Rows from block 2 of the audio encoder of a small contrastive audio-text model, named by matrix and row number. Rows with one number belong to one neuron. Each number is 50 + 15 x the weight over its row's rms, rounded and kept within 0 to 99. All counts start at 0.
After each neuron's rows are labels from the 100 clips, of 14848, where the neuron reaches its highest value: "lies over" is the class under the peak; "strongest on" is what is common among them. Only what is clearly more common there than usual is listed. The data: synthesized solo parts of chorales (CocoChorales).
# fc1: MLP up (encoder.blocks.2.mlp.fc1.weight, 768x256), inputs 0-127
# fc2: MLP down (encoder.blocks.2.mlp.fc2.weight, 256x768, transposed), outputs 0-127

fc1.603:36 61 48 21 40 53 34 17 51 73 44 54 52 69 45 59 48 38 54 36 40 38 35 56 49 67 50 80 48 50 53 76 44 67 59 69 68 63 47 46 62 49 76 56 68 43 70 30 45 47 43 47 34 75 44 64 27 57 68 68 76 53 54 55 50 63 61 57 80 57 37 66 42 23 42 31 42 16 65 59 19 28 43 58 31 47 41 50 61 53 22 56 43 23 51 43 54 69 46 43 62 69 28 52 24 51 33 58 24 35 49 44 67 32 53 48 66 33 63 69 52 42 34 40 30 55 58 41
fc2.603:75 34 57 31 60 63 35 59 56 77 41 41 56 47 66 48 27 54 47 49 68 34 39 80 77 33 46 51 34 45 61 45 44 47 59 15 48 39 53 48 47 64 45 49 41 30 22 58 23 62 45 40 80 46 83 37 54 58 43 33 34 43 57 47 47 68 43 52 48 35 29 60 38 38 54 77 52 61 45 45 89 56 44 44 44 59 51 75 45 35 80 14 60 56 50 52 38 56 48 30 74 52 58 64 58 42 51 49 53 53 41 80 69 37 89 55 40 61 36 47 48 56 43 60 44 51 42 32
lies over: G#4
strongest on: note G#4; note F#4; viola

fc1.595:70 45 45 48 81 68 38 68 44 49 66 79 70 62 79 48 47 46 56 33 53 41 47 74 64 46 42 39 60 40 57 56 38 55 38 49 75 53 27 54 57 25 56 61 40 52 37 77 76 86 52 69 30 57 24 39 35 68 36 54 45 66 26 64 40 38 57 69 76 39 28 65 31 54 29 52 39 38 51 48 52 70 26 41 62 44 68 29 62 40 31 55 54 44 23 45 47 58 19 61 39 62 50 49 52 61 44 36 54 53 32 52 46 59 28 67 71 52 26 71 53 25 51 59 46 27 43 82
fc2.595:38 52 58 33 39 54 58 51 26 54 30 46 39 38 23 62 70 43 31 58 40 52 56 12 63 72 57 43 63 51 31 49 50 45 72 57 41 49 60 38 38 77 34 47 28 55 53 28 50 38 56 54 78 17 82 37 62 54 47 48 25 19 49 53 47 59 71 29 62 57 59 52 50 58 48 55 57 33 53 42 53 60 38 77 54 74 21 58 16 58 51 60 52 55 55 41 39 35 75 32 42 72 48 48 49 63 41 50 17 27 40 45 75 42 38 75 47 35 71 57 58 54 50 50 24 65 52 39
lies over: F3
strongest on: note F3; bassoon

fc1.764:56 47 50 67 79 40 42 54 37 38 66 46 53 64 36 39 80 49 46 73 47 53 53 34 63 71 38 40 51 70 52 65 37 63 43 53 57 52 59 26 38 67 55 64 48 66 58 44 31 61 70 64 58 37 44 27 30 46 58 54 68 63 54 74 49 32 67 59 45 67 28 30 92 54 55 57 68 52 53 66 40 50 44 64 88 36 32 34 73 57 46 46 64 39 40 04 78 43 52 55 53 45 77 37 52 54 49 70 42 29 55 45 35 45 63 50 48 38 56 62 69 45 31 44 72 42 52 64
fc2.764:47 66 60 05 52 31 21 58 56 71 50 74 64 56 57 42 49 81 51 64 70 56 60 83 81 54 62 23 53 56 69 49 34 41 39 74 43 68 48 52 02 58 69 50 44 24 36 39 60 84 25 62 43 78 31 73 39 44 52 13 53 39 36 54 64 82 33 40 57 68 65 53 44 46 59 24 21 42 52 46 35 62 58 56 46 42 71 32 36 56 54 43 35 76 50 55 44 52 63 62 46 44 33 71 28 44 45 49 37 31 51 71 46 35 49 45 43 48 39 39 35 52 42 57 32 39 49 57
lies over: C#3
strongest on: note C#3; note G#3; instrument: tuba; note F#3

fc1.200:72 71 79 41 52 83 63 38 42 38 71 49 34 24 67 29 67 36 65 48 36 86 29 43 41 69 34 69 78 31 61 68 42 58 46 55 41 34 50 28 41 52 67 47 40 76 57 77 34 60 57 50 61 61 41 72 41 64 58 47 49 46 52 70 86 61 59 38 44 31 64 50 46 72 48 20 35 63 63 59 71 76 54 47 75 69 46 68 68 49 49 33 46 59 42 56 50 45 52 42 54 53 41 46 49 55 47 70 47 50 62 48 62 53 32 50 53 55 53 67 64 93 79 57 74 56 58 34
fc2.200:92 58 40 38 60 60 52 51 63 55 47 58 58 30 30 77 42 73 39 43 48 23 41 47 29 43 52 59 35 51 56 63 61 67 32 74 52 50 68 52 54 55 46 46 46 44 45 33 54 34 89 46 74 66 60 32 53 29 31 67 94 28 64 39 45 59 67 25 57 43 62 48 76 59 62 45 38 44 40 51 26 43 43 76 50 70 59 24 36 30 45 59 59 47 33 73 41 61 32 61 38 23 49 32 64 37 41 45 49 50 63 32 33 62 57 47 62 29 62 38 35 53 49 70 39 67 39 62
lies over: D#4
strongest on: note D#4; cello; clarinet

fc1.292:30 66 61 35 68 59 49 74 24 54 78 43 42 34 38 46 60 23 44 30 41 58 56 49 40 38 27 51 40 22 67 58 48 41 60 35 34 74 54 29 66 68 37 67 78 29 57 39 73 63 71 45 53 39 58 25 44 66 57 22 48 64 56 52 68 53 39 79 63 52 49 31 46 62 84 47 65 53 54 64 43 52 52 58 42 38 46 72 56 58 38 75 41 23 62 47 49 60 46 32 43 34 79 59 33 24 47 27 48 33 39 60 47 61 60 44 35 80 37 64 55 67 35 58 45 50 29 33
fc2.292:57 56 50 64 39 31 60 37 43 47 50 59 15 54 50 58 34 63 57 61 37 38 35 58 43 48 83 55 40 43 59 41 45 62 51 53 55 61 56 77 69 40 62 36 77 72 32 69 47 42 39 15 39 42 48 60 61 64 30 61 63 49 44 22 52 59 78 42 75 51 57 70 40 78 61 72 82 57 55 53 56 43 59 17 73 59 48 61 63 47 46 78 74 51 44 24 64 66 49 46 57 35 35 49 46 38 53 57 53 72 51 82 56 41 51 65 63 19 51 37 65 60 47 62 46 33 59 57
lies over: A4
strongest on: violin; note A4; note B4

fc1.254:61 55 36 37 24 52 46 48 23 54 42 43 29 41 30 58 48 63 33 43 30 23 53 39 66 53 58 45 43 76 67 16 57 24 53 58 43 60 57 44 38 70 68 50 28 40 59 49 50 70 36 80 23 53 63 64 54 35 48 52 49 23 61 56 09 42 56 59 25 33 29 33 60 47 43 91 66 41 41 52 64 57 60 62 25 55 57 36 74 33 54 26 50 08 52 59 51 41 27 63 60 36 61 29 62 47 18 43 64 40 30 64 37 68 79 35 50 44 48 64 50 61 58 52 38 55 46 38
fc2.254:38 45 45 23 43 44 62 58 55 54 55 63 42 56 32 50 35 49 40 52 37 56 17 52 57 34 30 26 56 16 40 39 37 54 45 74 51 25 59 63 54 56 83 38 84 21 67 56 74 46 31 56 55 65 46 49 24 51 66 20 81 42 32 34 71 72 31 55 64 78 55 49 33 51 52 18 47 63 53 37 43 14 53 35 70 69 55 72 34 68 28 43 49 56 47 59 48 54 59 65 56 38 50 49 52 47 48 64 58 82 77 60 67 53 66 63 60 32 46 58 40 39 62 68 44 41 62 63
lies over: F#4
strongest on: note F#4; horn; saxophone

fc1.704:57 54 52 50 38 50 33 41 64 34 57 61 58 47 27 47 53 64 79 58 32 60 62 62 53 58 26 54 43 42 40 68 69 60 61 39 52 27 18 41 75 50 27 37 62 39 46 48 48 41 46 64 65 76 45 50 81 77 56 66 68 21 44 42 38 64 69 55 48 31 58 39 37 61 61 53 32 39 35 19 58 53 25 38 65 25 49 56 48 60 48 52 48 42 54 42 39 41 45 80 62 50 51 48 27 70 23 54 43 69 56 52 73 54 69 43 48 56 24 40 48 48 23 34 40 51 66 53
fc2.704:46 46 51 45 56 70 62 85 60 57 34 72 53 60 65 47 32 49 36 28 38 77 58 51 58 41 50 47 43 34 60 41 45 57 69 56 85 30 59 69 37 58 31 35 47 82 40 29 59 39 40 54 45 41 68 48 43 65 58 32 33 49 72 50 33 19 41 60 67 84 31 40 55 64 51 40 55 16 58 65 57 55 49 34 49 45 62 33 53 34 40 43 50 32 46 27 67 48 46 48 60 55 76 38 54 35 85 54 42 47 31 54 31 39 31 52 39 64 61 79 56 41 58 62 36 29 52 61
lies over: F#4
strongest on: violin; note A#4; note F#4; note B4

fc1.268:44 41 65 32 40 61 35 69 37 44 57 46 56 32 52 61 26 43 35 53 55 49 54 78 53 43 25 69 65 44 63 50 54 58 69 33 61 59 51 48 59 50 79 58 41 54 66 47 44 40 23 24 64 60 69 47 75 58 57 64 67 35 23 33 31 70 59 46 49 61 28 68 43 87 49 65 41 65 18 42 38 48 52 54 60 60 44 53 57 71 35 75 43 63 55 34 41 53 49 86 48 49 19 47 37 05 43 40 37 30 56 43 47 57 59 52 56 40 53 68 30 20 54 55 62 46 36 19
fc2.268:56 90 58 56 73 72 65 42 60 28 48 26 49 52 59 26 37 27 43 67 13 51 19 53 71 41 31 49 26 38 44 89 54 54 60 23 45 52 63 66 46 65 28 63 71 61 76 32 66 54 60 66 42 63 63 52 54 48 47 52 42 47 58 40 36 57 55 34 54 42 19 33 39 43 44 72 74 55 60 57 44 45 33 36 34 42 32 63 48 41 41 72 50 56 35 25 31 55 55 40 62 31 28 45 61 56 60 65 27 53 69 24 59 65 62 81 45 59 74 33 36 58 73 27 53 37 25 61
lies over: F#4
strongest on: note F#4; trombone

fc1.199:50 27 54 36 65 51 22 38 60 66 35 46 23 24 31 60 67 48 31 37 52 45 47 32 49 40 34 55 37 51 39 32 48 66 41 53 51 50 63 29 40 58 60 48 61 11 60 11 65 76 41 56 66 55 30 73 44 33 52 32 20 73 46 33 73 63 67 49 49 66 39 53 44 63 62 70 29 42 69 46 52 19 59 12 66 25 55 69 56 48 26 33 58 44 30 27 45 59 57 36 69 24 68 34 58 68 50 92 30 65 54 71 50 48 68 52 64 59 48 46 44 53 66 40 76 77 56 67
fc2.199:47 75 58 69 57 29 22 55 53 27 39 43 64 64 30 40 19 40 71 58 26 43 60 33 75 75 53 49 74 32 45 48 44 54 50 35 71 44 70 18 39 45 83 52 67 65 29 45 39 55 43 60 51 67 58 33 56 60 46 62 53 75 54 58 60 66 58 69 67 60 42 33 65 27 53 39 52 52 38 47 20 52 45 57 43 30 19 44 43 52 48 42 63 41 46 52 62 22 38 35 50 53 45 60 72 59 47 42 61 37 50 64 60 75 45 41 33 49 48 23 32 24 54 67 57 35 85 32
lies over: G#4
strongest on: note G#4; note A#4; note F#4; note G4

fc1.637:47 34 56 55 29 59 56 59 59 51 39 44 45 60 38 29 36 32 57 30 41 38 83 49 17 65 51 65 79 38 60 32 38 44 38 45 43 53 61 62 50 79 54 38 44 55 65 58 41 39 45 11 25 64 43 36 55 58 74 75 38 56 58 75 48 39 35 30 47 39 70 54 25 38 41 44 52 40 25 78 51 56 52 38 49 43 28 75 39 64 71 32 55 58 63 51 51 47 37 27 59 62 57 19 51 15 63 36 72 61 53 28 49 64 48 64 79 46 23 58 78 42 39 40 66 30 53 44
fc2.637:71 61 43 64 84 47 31 78 45 39 66 45 47 54 53 69 38 46 39 53 60 48 48 71 81 52 83 31 38 25 42 46 67 62 38 46 44 48 63 49 20 29 41 62 56 67 86 49 67 62 18 57 29 35 40 51 31 49 53 61 38 34 30 09 50 53 40 55 43 24 49 46 37 37 72 62 64 70 67 54 33 35 54 38 49 58 57 63 46 34 62 49 41 45 47 52 61 43 74 48 32 80 24 38 68 49 43 67 63 33 58 45 59 57 57 49 40 50 31 74 56 71 56 50 25 49 40 46
lies over: F#4; E4
strongest on: note E4; note F#4; cello

fc1.118:38 62 59 50 38 26 71 73 67 49 48 55 68 52 67 50 52 36 21 50 28 32 47 50 71 42 73 49 48 40 39 47 53 47 53 41 45 31 47 33 44 66 47 42 69 39 63 65 55 36 35 71 70 24 50 57 48 67 44 24 78 36 42 42 37 58 53 33 49 36 55 42 62 61 54 47 59 59 38 71 58 61 58 50 72 36 41 08 41 51 24 81 40 65 38 41 78 32 47 66 62 49 48 65 54 41 58 22 50 42 54 36 32 62 47 46 31 65 41 42 44 51 51 71 64 30 38 65
fc2.118:34 67 42 57 65 61 30 40 50 58 54 42 50 44 50 54 38 48 80 64 52 38 46 43 38 57 55 46 58 47 45 43 48 90 55 28 57 65 66 39 85 57 29 53 36 40 46 23 62 38 48 74 55 69 50 79 52 41 47 45 40 29 46 62 47 87 57 41 51 76 18 71 32 29 49 61 51 49 42 59 59 71 44 30 51 38 46 34 48 51 69 55 76 59 63 64 30 62 27 37 60 50 54 34 42 42 58 66 65 44 64 52 56 72 68 79 33 85 38 27 43 46 66 40 40 35 61 45
lies over: F3
strongest on: note F3; bassoon; note G3; note A#3

fc1.83:64 35 50 26 22 62 36 54 49 55 51 46 62 63 39 48 61 45 48 67 26 55 45 26 45 58 32 17 51 54 65 84 57 46 64 48 40 45 38 18 28 40 82 44 48 77 36 66 23 62 41 60 55 52 68 64 59 53 77 44 48 22 66 24 48 40 55 49 74 55 49 49 82 54 56 35 38 45 39 32 59 72 46 53 39 36 99 36 28 46 52 38 46 45 31 54 62 47 29 89 18 31 47 41 50 81 52 51 61 47 41 73 42 28 28 35 78 85 45 50 55 53 38 39 08 37 36 39
fc2.83:36 63 38 50 54 57 75 60 65 64 47 64 79 51 38 30 47 44 47 35 74 36 53 34 45 38 76 58 21 59 71 53 72 68 43 44 46 39 88 54 46 48 38 60 43 26 52 40 99 45 72 63 49 78 67 97 40 56 47 65 56 63 62 63 47 63 56 65 41 37 62 30 33 35 59 39 69 63 53 51 94 43 21 51 35 59 36 47 55 38 39 59 74 44 63 52 60 44 58 55 21 42 46 47 38 62 44 57 60 48 54 45 72 54 77 17 75 57 64 40 65 77 56 45 31 70 42 71
lies over: C#3; C3
strongest on: note C#3; note G#3; note C3; note F3

fc1.248:41 86 68 61 30 56 63 37 53 49 41 34 60 76 72 32 28 28 78 54 43 66 44 48 46 63 38 45 39 60 45 73 58 76 55 45 42 73 37 48 60 49 58 36 48 56 75 16 48 74 37 18 52 37 56 84 25 39 37 43 78 60 80 57 55 26 50 56 39 27 78 44 34 31 29 47 54 58 54 64 61 31 56 34 63 32 67 57 35 54 54 38 46 36 50 55 53 38 51 42 65 48 47 50 37 29 29 49 40 50 42 34 68 59 43 56 60 47 45 22 49 58 55 27 44 45 51 56
fc2.248:85 37 36 46 73 56 71 34 75 09 58 54 32 54 39 61 41 45 40 32 59 39 48 56 42 73 44 44 38 69 31 33 31 25 35 56 58 28 49 55 42 56 35 38 67 45 56 52 33 29 59 26 57 52 26 35 45 53 61 48 46 59 36 49 33 43 34 63 76 74 32 62 65 45 56 51 48 66 84 29 41 55 71 60 43 48 29 17 49 60 46 59 58 24 56 23 42 62 23 67 31 48 57 64 68 58 62 69 45 20 42 87 59 53 37 45 21 45 42 97 57 29 39 65 48 45 26 21
lies over: D#4
strongest on: note D#4; tuba

fc1.187:32 60 51 45 47 44 47 65 27 23 35 55 41 31 44 72 27 82 54 32 57 65 58 34 41 53 28 55 74 65 61 45 71 53 51 61 52 63 61 26 32 34 32 59 43 77 66 48 50 30 73 65 71 58 32 58 62 24 58 48 50 25 44 69 51 75 66 86 56 52 53 81 25 35 65 65 53 44 48 28 29 14 62 60 42 53 59 35 49 52 37 34 62 85 39 38 39 42 51 42 37 21 50 67 72 32 51 40 13 33 45 64 49 23 55 66 37 67 43 67 51 29 73 66 57 44 66 67
fc2.187:62 71 55 44 35 77 47 91 70 60 45 41 61 37 39 31 48 47 53 69 61 24 82 79 48 20 49 61 65 24 57 43 59 59 53 25 67 37 23 73 41 59 37 35 48 49 35 63 60 38 38 40 32 45 60 46 63 57 41 17 47 73 40 33 43 53 43 22 22 57 61 33 36 54 70 49 41 51 63 53 58 73 48 40 45 47 31 72 30 89 69 43 57 35 50 69 53 46 55 80 49 27 66 67 35 50 64 64 74 55 43 32 36 18 83 46 84 47 35 26 80 58 50 54 46 46 52 45
lies over: A4
strongest on: note A4; note G4; note F#4; clarinet

fc1.483:64 36 53 56 61 38 53 42 48 68 30 34 68 58 54 51 48 35 33 64 51 44 49 57 54 61 52 68 33 35 26 47 32 44 48 41 50 46 47 25 46 47 45 71 41 43 38 79 60 60 48 45 65 44 73 56 43 57 31 47 60 51 65 52 57 70 69 48 28 50 53 90 26 30 57 35 55 42 72 42 60 34 41 43 34 41 44 74 43 64 56 48 22 26 67 40 36 80 52 38 51 45 42 55 49 79 30 38 66 52 28 52 49 21 20 45 83 58 72 80 41 40 55 41 54 46 85 44
fc2.483:38 58 39 43 38 71 55 53 34 57 80 72 09 41 22 48 27 64 58 45 51 66 56 49 39 53 38 59 66 45 55 22 50 31 29 65 32 53 58 51 56 49 71 55 68 55 53 40 21 55 46 30 53 61 72 63 57 56 75 59 58 52 36 47 62 24 21 48 57 70 41 70 55 75 51 58 27 71 47 55 51 39 72 48 52 57 51 41 57 55 52 51 78 67 75 50 54 37 32 78 30 50 58 38 61 28 79 62 54 51 33 53 39 73 39 93 52 11 48 22 45 02 48 53 49 77 75 53
lies over: D#4
strongest on: note D#4; tuba; horn

fc1.141:53 49 38 33 50 86 47 54 41 38 51 25 50 50 43 75 48 37 51 48 54 55 57 61 51 63 72 79 43 33 62 47 77 08 51 44 42 48 15 54 66 59 71 53 34 74 69 51 73 51 61 57 34 55 60 74 79 61 58 43 57 63 60 46 47 45 70 61 20 45 60 56 88 41 60 61 44 76 40 68 54 32 53 52 61 59 46 47 67 28 43 70 37 44 33 31 72 40 22 77 49 21 53 40 58 45 59 58 26 48 55 41 48 71 43 43 61 69 47 72 48 26 58 43 45 58 27 37
fc2.141:40 31 44 69 33 37 63 07 62 65 54 37 46 39 55 25 35 57 44 59 40 40 46 45 28 45 39 23 66 83 47 58 49 71 22 40 39 57 53 60 47 61 26 39 46 60 67 51 65 74 35 49 49 43 35 25 31 31 42 52 44 46 45 36 25 45 34 40 62 48 51 75 55 43 49 35 46 55 37 48 64 54 54 50 46 03 69 55 45 67 67 60 31 47 52 62 55 24 71 57 65 54 55 71 44 41 35 65 54 29 27 30 52 36 65 62 28 70 57 51 45 36 51 77 62 24 64 53
lies over: F#4
strongest on: note F#4; oboe; trombone

fc1.452:42 32 53 53 52 63 34 43 45 57 49 40 44 93 53 00 54 26 56 30 34 71 46 46 39 28 63 49 49 30 89 75 40 44 44 46 67 27 44 27 13 69 58 67 74 59 19 67 30 62 45 68 11 69 29 45 15 24 58 36 45 51 57 63 64 61 65 62 46 51 51 57 49 69 55 49 52 64 41 50 42 41 58 35 51 32 53 87 57 65 68 47 34 60 52 51 17 75 59 29 53 76 50 73 53 49 48 56 60 71 39 42 78 44 57 29 47 65 73 43 53 49 55 45 57 53 57 43
fc2.452:45 51 57 57 31 45 51 65 35 66 39 26 35 48 69 67 48 16 51 32 72 44 55 44 59 61 42 46 41 56 68 50 31 89 44 59 57 74 48 45 55 69 45 46 42 48 26 59 69 61 58 33 43 61 61 37 67 54 12 52 60 75 38 62 74 40 59 68 57 60 69 52 44 51 60 69 50 37 40 89 26 59 53 60 67 43 43 34 44 75 46 52 40 50 68 51 64 65 75 56 46 56 24 70 70 71 47 51 64 48 50 43 78 57 30 60 32 51 49 57 71 71 68 49 67 53 23 59
lies over: A#4
strongest on: note A#4

fc1.369:79 12 58 33 45 29 50 54 35 51 44 26 44 64 61 75 58 57 56 77 51 47 57 24 38 44 69 18 32 52 66 51 62 38 65 32 46 76 30 52 56 36 60 63 46 68 52 55 41 51 41 64 37 36 61 55 37 55 81 57 45 57 82 62 55 26 35 69 38 37 34 30 54 41 28 30 41 57 67 52 40 58 57 61 47 45 34 48 56 51 71 56 39 56 60 39 25 37 77 34 40 38 69 46 23 35 49 34 00 41 55 50 62 34 52 46 69 64 41 51 59 43 58 48 69 59 42 53
fc2.369:40 35 32 45 65 70 50 34 64 69 61 71 44 56 43 68 34 38 53 49 50 53 20 41 25 28 55 35 53 36 73 16 61 46 88 40 54 57 65 56 69 47 33 78 44 38 54 47 59 70 38 67 45 49 56 36 44 57 64 37 34 55 57 35 34 52 76 60 50 69 45 58 49 36 48 31 43 60 37 62 54 83 57 43 65 44 24 64 57 45 66 61 37 47 72 51 65 40 32 34 46 66 60 36 62 69 36 55 54 62 48 67 70 44 35 70 78 59 60 54 79 44 58 57 53 70 77 42
lies over: A#4
strongest on: trumpet; note C5; note A#4; note D5

fc1.681:70 76 54 22 33 52 54 52 52 44 40 34 45 45 67 57 51 67 47 72 16 87 41 59 50 41 56 39 45 39 55 50 73 33 50 34 58 64 62 49 60 32 46 44 56 62 44 57 49 37 43 89 74 37 69 74 11 41 42 50 58 41 63 65 54 71 67 72 56 27 55 22 58 64 54 53 64 41 54 32 59 25 27 38 54 43 44 40 48 72 31 31 67 51 64 37 52 44 40 31 37 45 53 53 32 45 56 49 48 53 30 42 54 18 53 55 32 28 59 52 36 50 32 63 55 67 50 72
fc2.681:58 45 35 43 85 91 57 33 30 42 25 66 46 44 70 30 55 57 68 37 60 53 46 41 58 57 28 58 50 65 53 61 29 89 66 68 37 26 66 49 62 51 32 52 61 27 44 36 54 59 43 42 49 44 31 59 66 43 38 58 49 34 56 66 52 58 56 36 51 61 59 80 25 42 67 56 49 53 73 19 41 45 71 36 61 45 59 59 74 54 71 66 62 61 38 69 66 65 44 52 61 55 47 58 73 58 60 39 61 53 87 50 24 44 70 50 41 43 51 59 66 52 72 55 59 73 37 57
lies over: G#4
strongest on: note G#4; note A#4; horn

fc1.75:60 40 49 60 14 45 56 36 26 61 50 29 60 61 68 65 44 64 46 39 14 39 50 73 63 62 65 48 41 26 29 67 40 44 55 52 63 75 34 45 45 53 58 77 51 40 63 38 40 70 37 62 54 50 57 43 44 63 47 31 12 35 24 53 43 39 55 71 61 48 73 27 53 59 54 66 59 59 51 61 58 40 58 33 56 18 47 26 45 51 41 57 55 84 57 40 42 61 20 51 58 52 36 45 57 69 50 23 74 44 56 66 38 61 43 66 78 53 61 25 26 19 50 39 19 49 60 37
fc2.75:59 56 33 33 71 52 72 87 52 50 46 31 39 49 63 24 38 46 35 42 61 53 41 62 29 39 52 45 58 70 61 36 41 48 32 46 70 64 44 16 78 66 28 48 66 67 45 41 69 51 57 29 93 33 48 58 22 56 56 40 44 36 56 63 55 55 63 66 46 33 41 60 29 45 43 64 40 33 49 24 49 71 78 53 63 68 28 48 55 73 43 36 47 46 46 55 41 52 60 36 43 51 39 54 18 45 39 86 45 76 66 56 68 46 54 74 42 69 35 58 52 61 47 61 59 70 32 29
lies over: F3
strongest on: note F3; bassoon; note G3; cello

fc1.475:78 26 35 54 48 48 53 62 29 56 46 37 55 38 73 34 51 26 25 38 42 61 63 29 54 35 37 30 70 72 53 49 45 54 60 33 48 55 77 59 41 70 33 36 34 36 48 51 53 65 52 48 56 38 72 61 68 37 72 33 59 43 31 55 53 29 27 56 30 67 79 48 49 64 43 80 39 61 51 69 14 43 56 35 69 26 54 48 84 54 30 42 46 65 45 39 68 59 46 28 62 54 57 25 64 69 58 46 43 44 62 20 61 67 73 52 35 61 51 35 31 48 64 26 45 51 65 71
fc2.475:35 43 50 48 38 58 68 71 21 62 59 24 49 33 35 44 60 41 62 34 60 39 18 33 53 61 24 62 44 68 29 69 42 44 34 43 76 64 36 30 61 70 53 57 60 54 50 38 29 89 68 29 41 51 55 44 35 55 43 63 54 28 56 39 83 71 54 64 62 55 69 51 51 60 52 30 61 65 41 42 65 81 44 51 38 44 47 63 41 45 50 62 44 55 43 50 33 64 43 37 57 42 44 74 46 69 53 78 49 47 40 74 59 50 71 55 42 29 32 43 77 55 56 48 65 44 54 64
lies over: F3
strongest on: note F3; tuba; note G3; note A3

fc1.463:33 48 69 37 46 40 76 89 62 59 75 54 53 55 32 54 36 46 22 39 51 50 50 55 34 51 36 52 63 33 49 70 55 36 46 66 90 26 56 53 26 51 80 48 35 56 31 22 56 64 79 43 42 41 38 74 36 47 54 46 56 36 43 39 56 60 17 55 42 30 35 70 22 21 52 43 34 49 61 71 55 66 36 41 72 26 49 61 59 68 69 42 52 58 63 58 87 42 42 60 45 45 70 57 69 54 60 63 52 66 29 54 31 36 47 51 39 51 51 30 46 61 55 76 40 57 52 62
fc2.463:80 36 40 55 65 68 55 46 34 45 31 35 61 63 40 41 35 41 62 27 30 22 51 76 58 46 44 43 39 41 39 44 63 53 46 47 63 56 27 56 45 51 73 34 39 87 26 59 54 66 69 63 50 60 47 66 27 49 57 70 78 63 41 63 40 63 31 34 35 65 74 71 64 45 27 68 60 45 47 47 43 54 59 58 72 54 63 13 21 26 51 54 51 53 59 61 72 51 74 40 49 38 66 60 46 47 54 42 53 50 62 71 46 44 43 11 57 49 71 31 54 45 45 64 47 55 39 30
lies over: F#4
strongest on: horn; note F#4

fc1.136:64 38 55 47 64 40 40 88 50 56 38 51 52 37 68 34 37 61 36 53 35 21 80 48 73 65 65 31 55 17 43 29 66 54 54 33 38 52 62 38 45 79 57 45 93 28 38 37 63 33 54 60 39 38 51 62 49 69 52 35 75 59 62 61 34 42 54 67 46 60 58 41 67 40 68 58 61 54 61 44 34 47 48 48 51 48 26 49 35 45 65 51 51 68 62 60 49 34 38 60 53 39 52 48 60 86 71 48 40 59 55 48 36 73 51 35 49 94 55 49 76 48 55 50 56 63 47 42
fc2.136:43 42 57 61 41 60 51 66 56 40 66 54 50 56 39 75 57 49 50 54 43 68 32 49 23 61 44 48 50 48 52 37 40 58 90 63 77 37 52 24 70 74 00 28 54 48 76 37 32 48 51 42 66 54 59 60 62 63 53 44 48 52 37 61 57 64 71 34 32 68 53 47 59 60 52 71 26 38 45 20 69 55 39 36 85 34 60 45 54 65 75 46 47 14 29 59 58 64 55 49 57 63 31 46 62 30 44 34 52 59 73 45 72 52 69 45 29 70 52 56 47 44 38 41 42 68 73 56
lies over: F3
strongest on: note F3; note A#3; bassoon; instrument: cello

fc1.625:56 70 78 60 59 46 50 49 59 47 68 31 63 78 44 51 67 49 49 49 27 54 55 64 40 99 53 59 54 37 51 36 76 59 59 49 49 77 50 40 50 32 64 37 47 31 75 12 52 31 57 49 18 50 67 49 68 45 47 80 44 66 51 76 43 36 83 40 81 61 35 47 68 52 80 33 62 28 35 70 71 62 65 25 48 48 50 71 25 21 39 38 46 51 62 23 64 46 56 50 47 29 72 67 55 66 48 49 64 36 55 37 56 50 51 43 48 70 46 18 34 47 46 62 46 64 59 83
fc2.625:58 36 24 25 65 56 50 47 35 40 44 74 23 31 66 63 49 49 59 28 64 73 52 41 63 37 27 50 64 39 60 64 51 46 35 31 41 09 27 57 64 76 32 39 79 71 50 65 61 60 51 64 39 27 23 46 54 57 14 54 44 40 58 52 57 78 45 69 43 32 54 44 58 26 64 55 53 34 67 33 57 29 46 55 51 14 57 51 53 44 66 53 62 33 50 61 47 49 64 56 80 30 23 43 44 24 37 74 47 34 56 28 66 66 54 54 57 68 35 62 55 32 43 43 46 63 53 32
lies over: A#4
strongest on: note A#4; note C5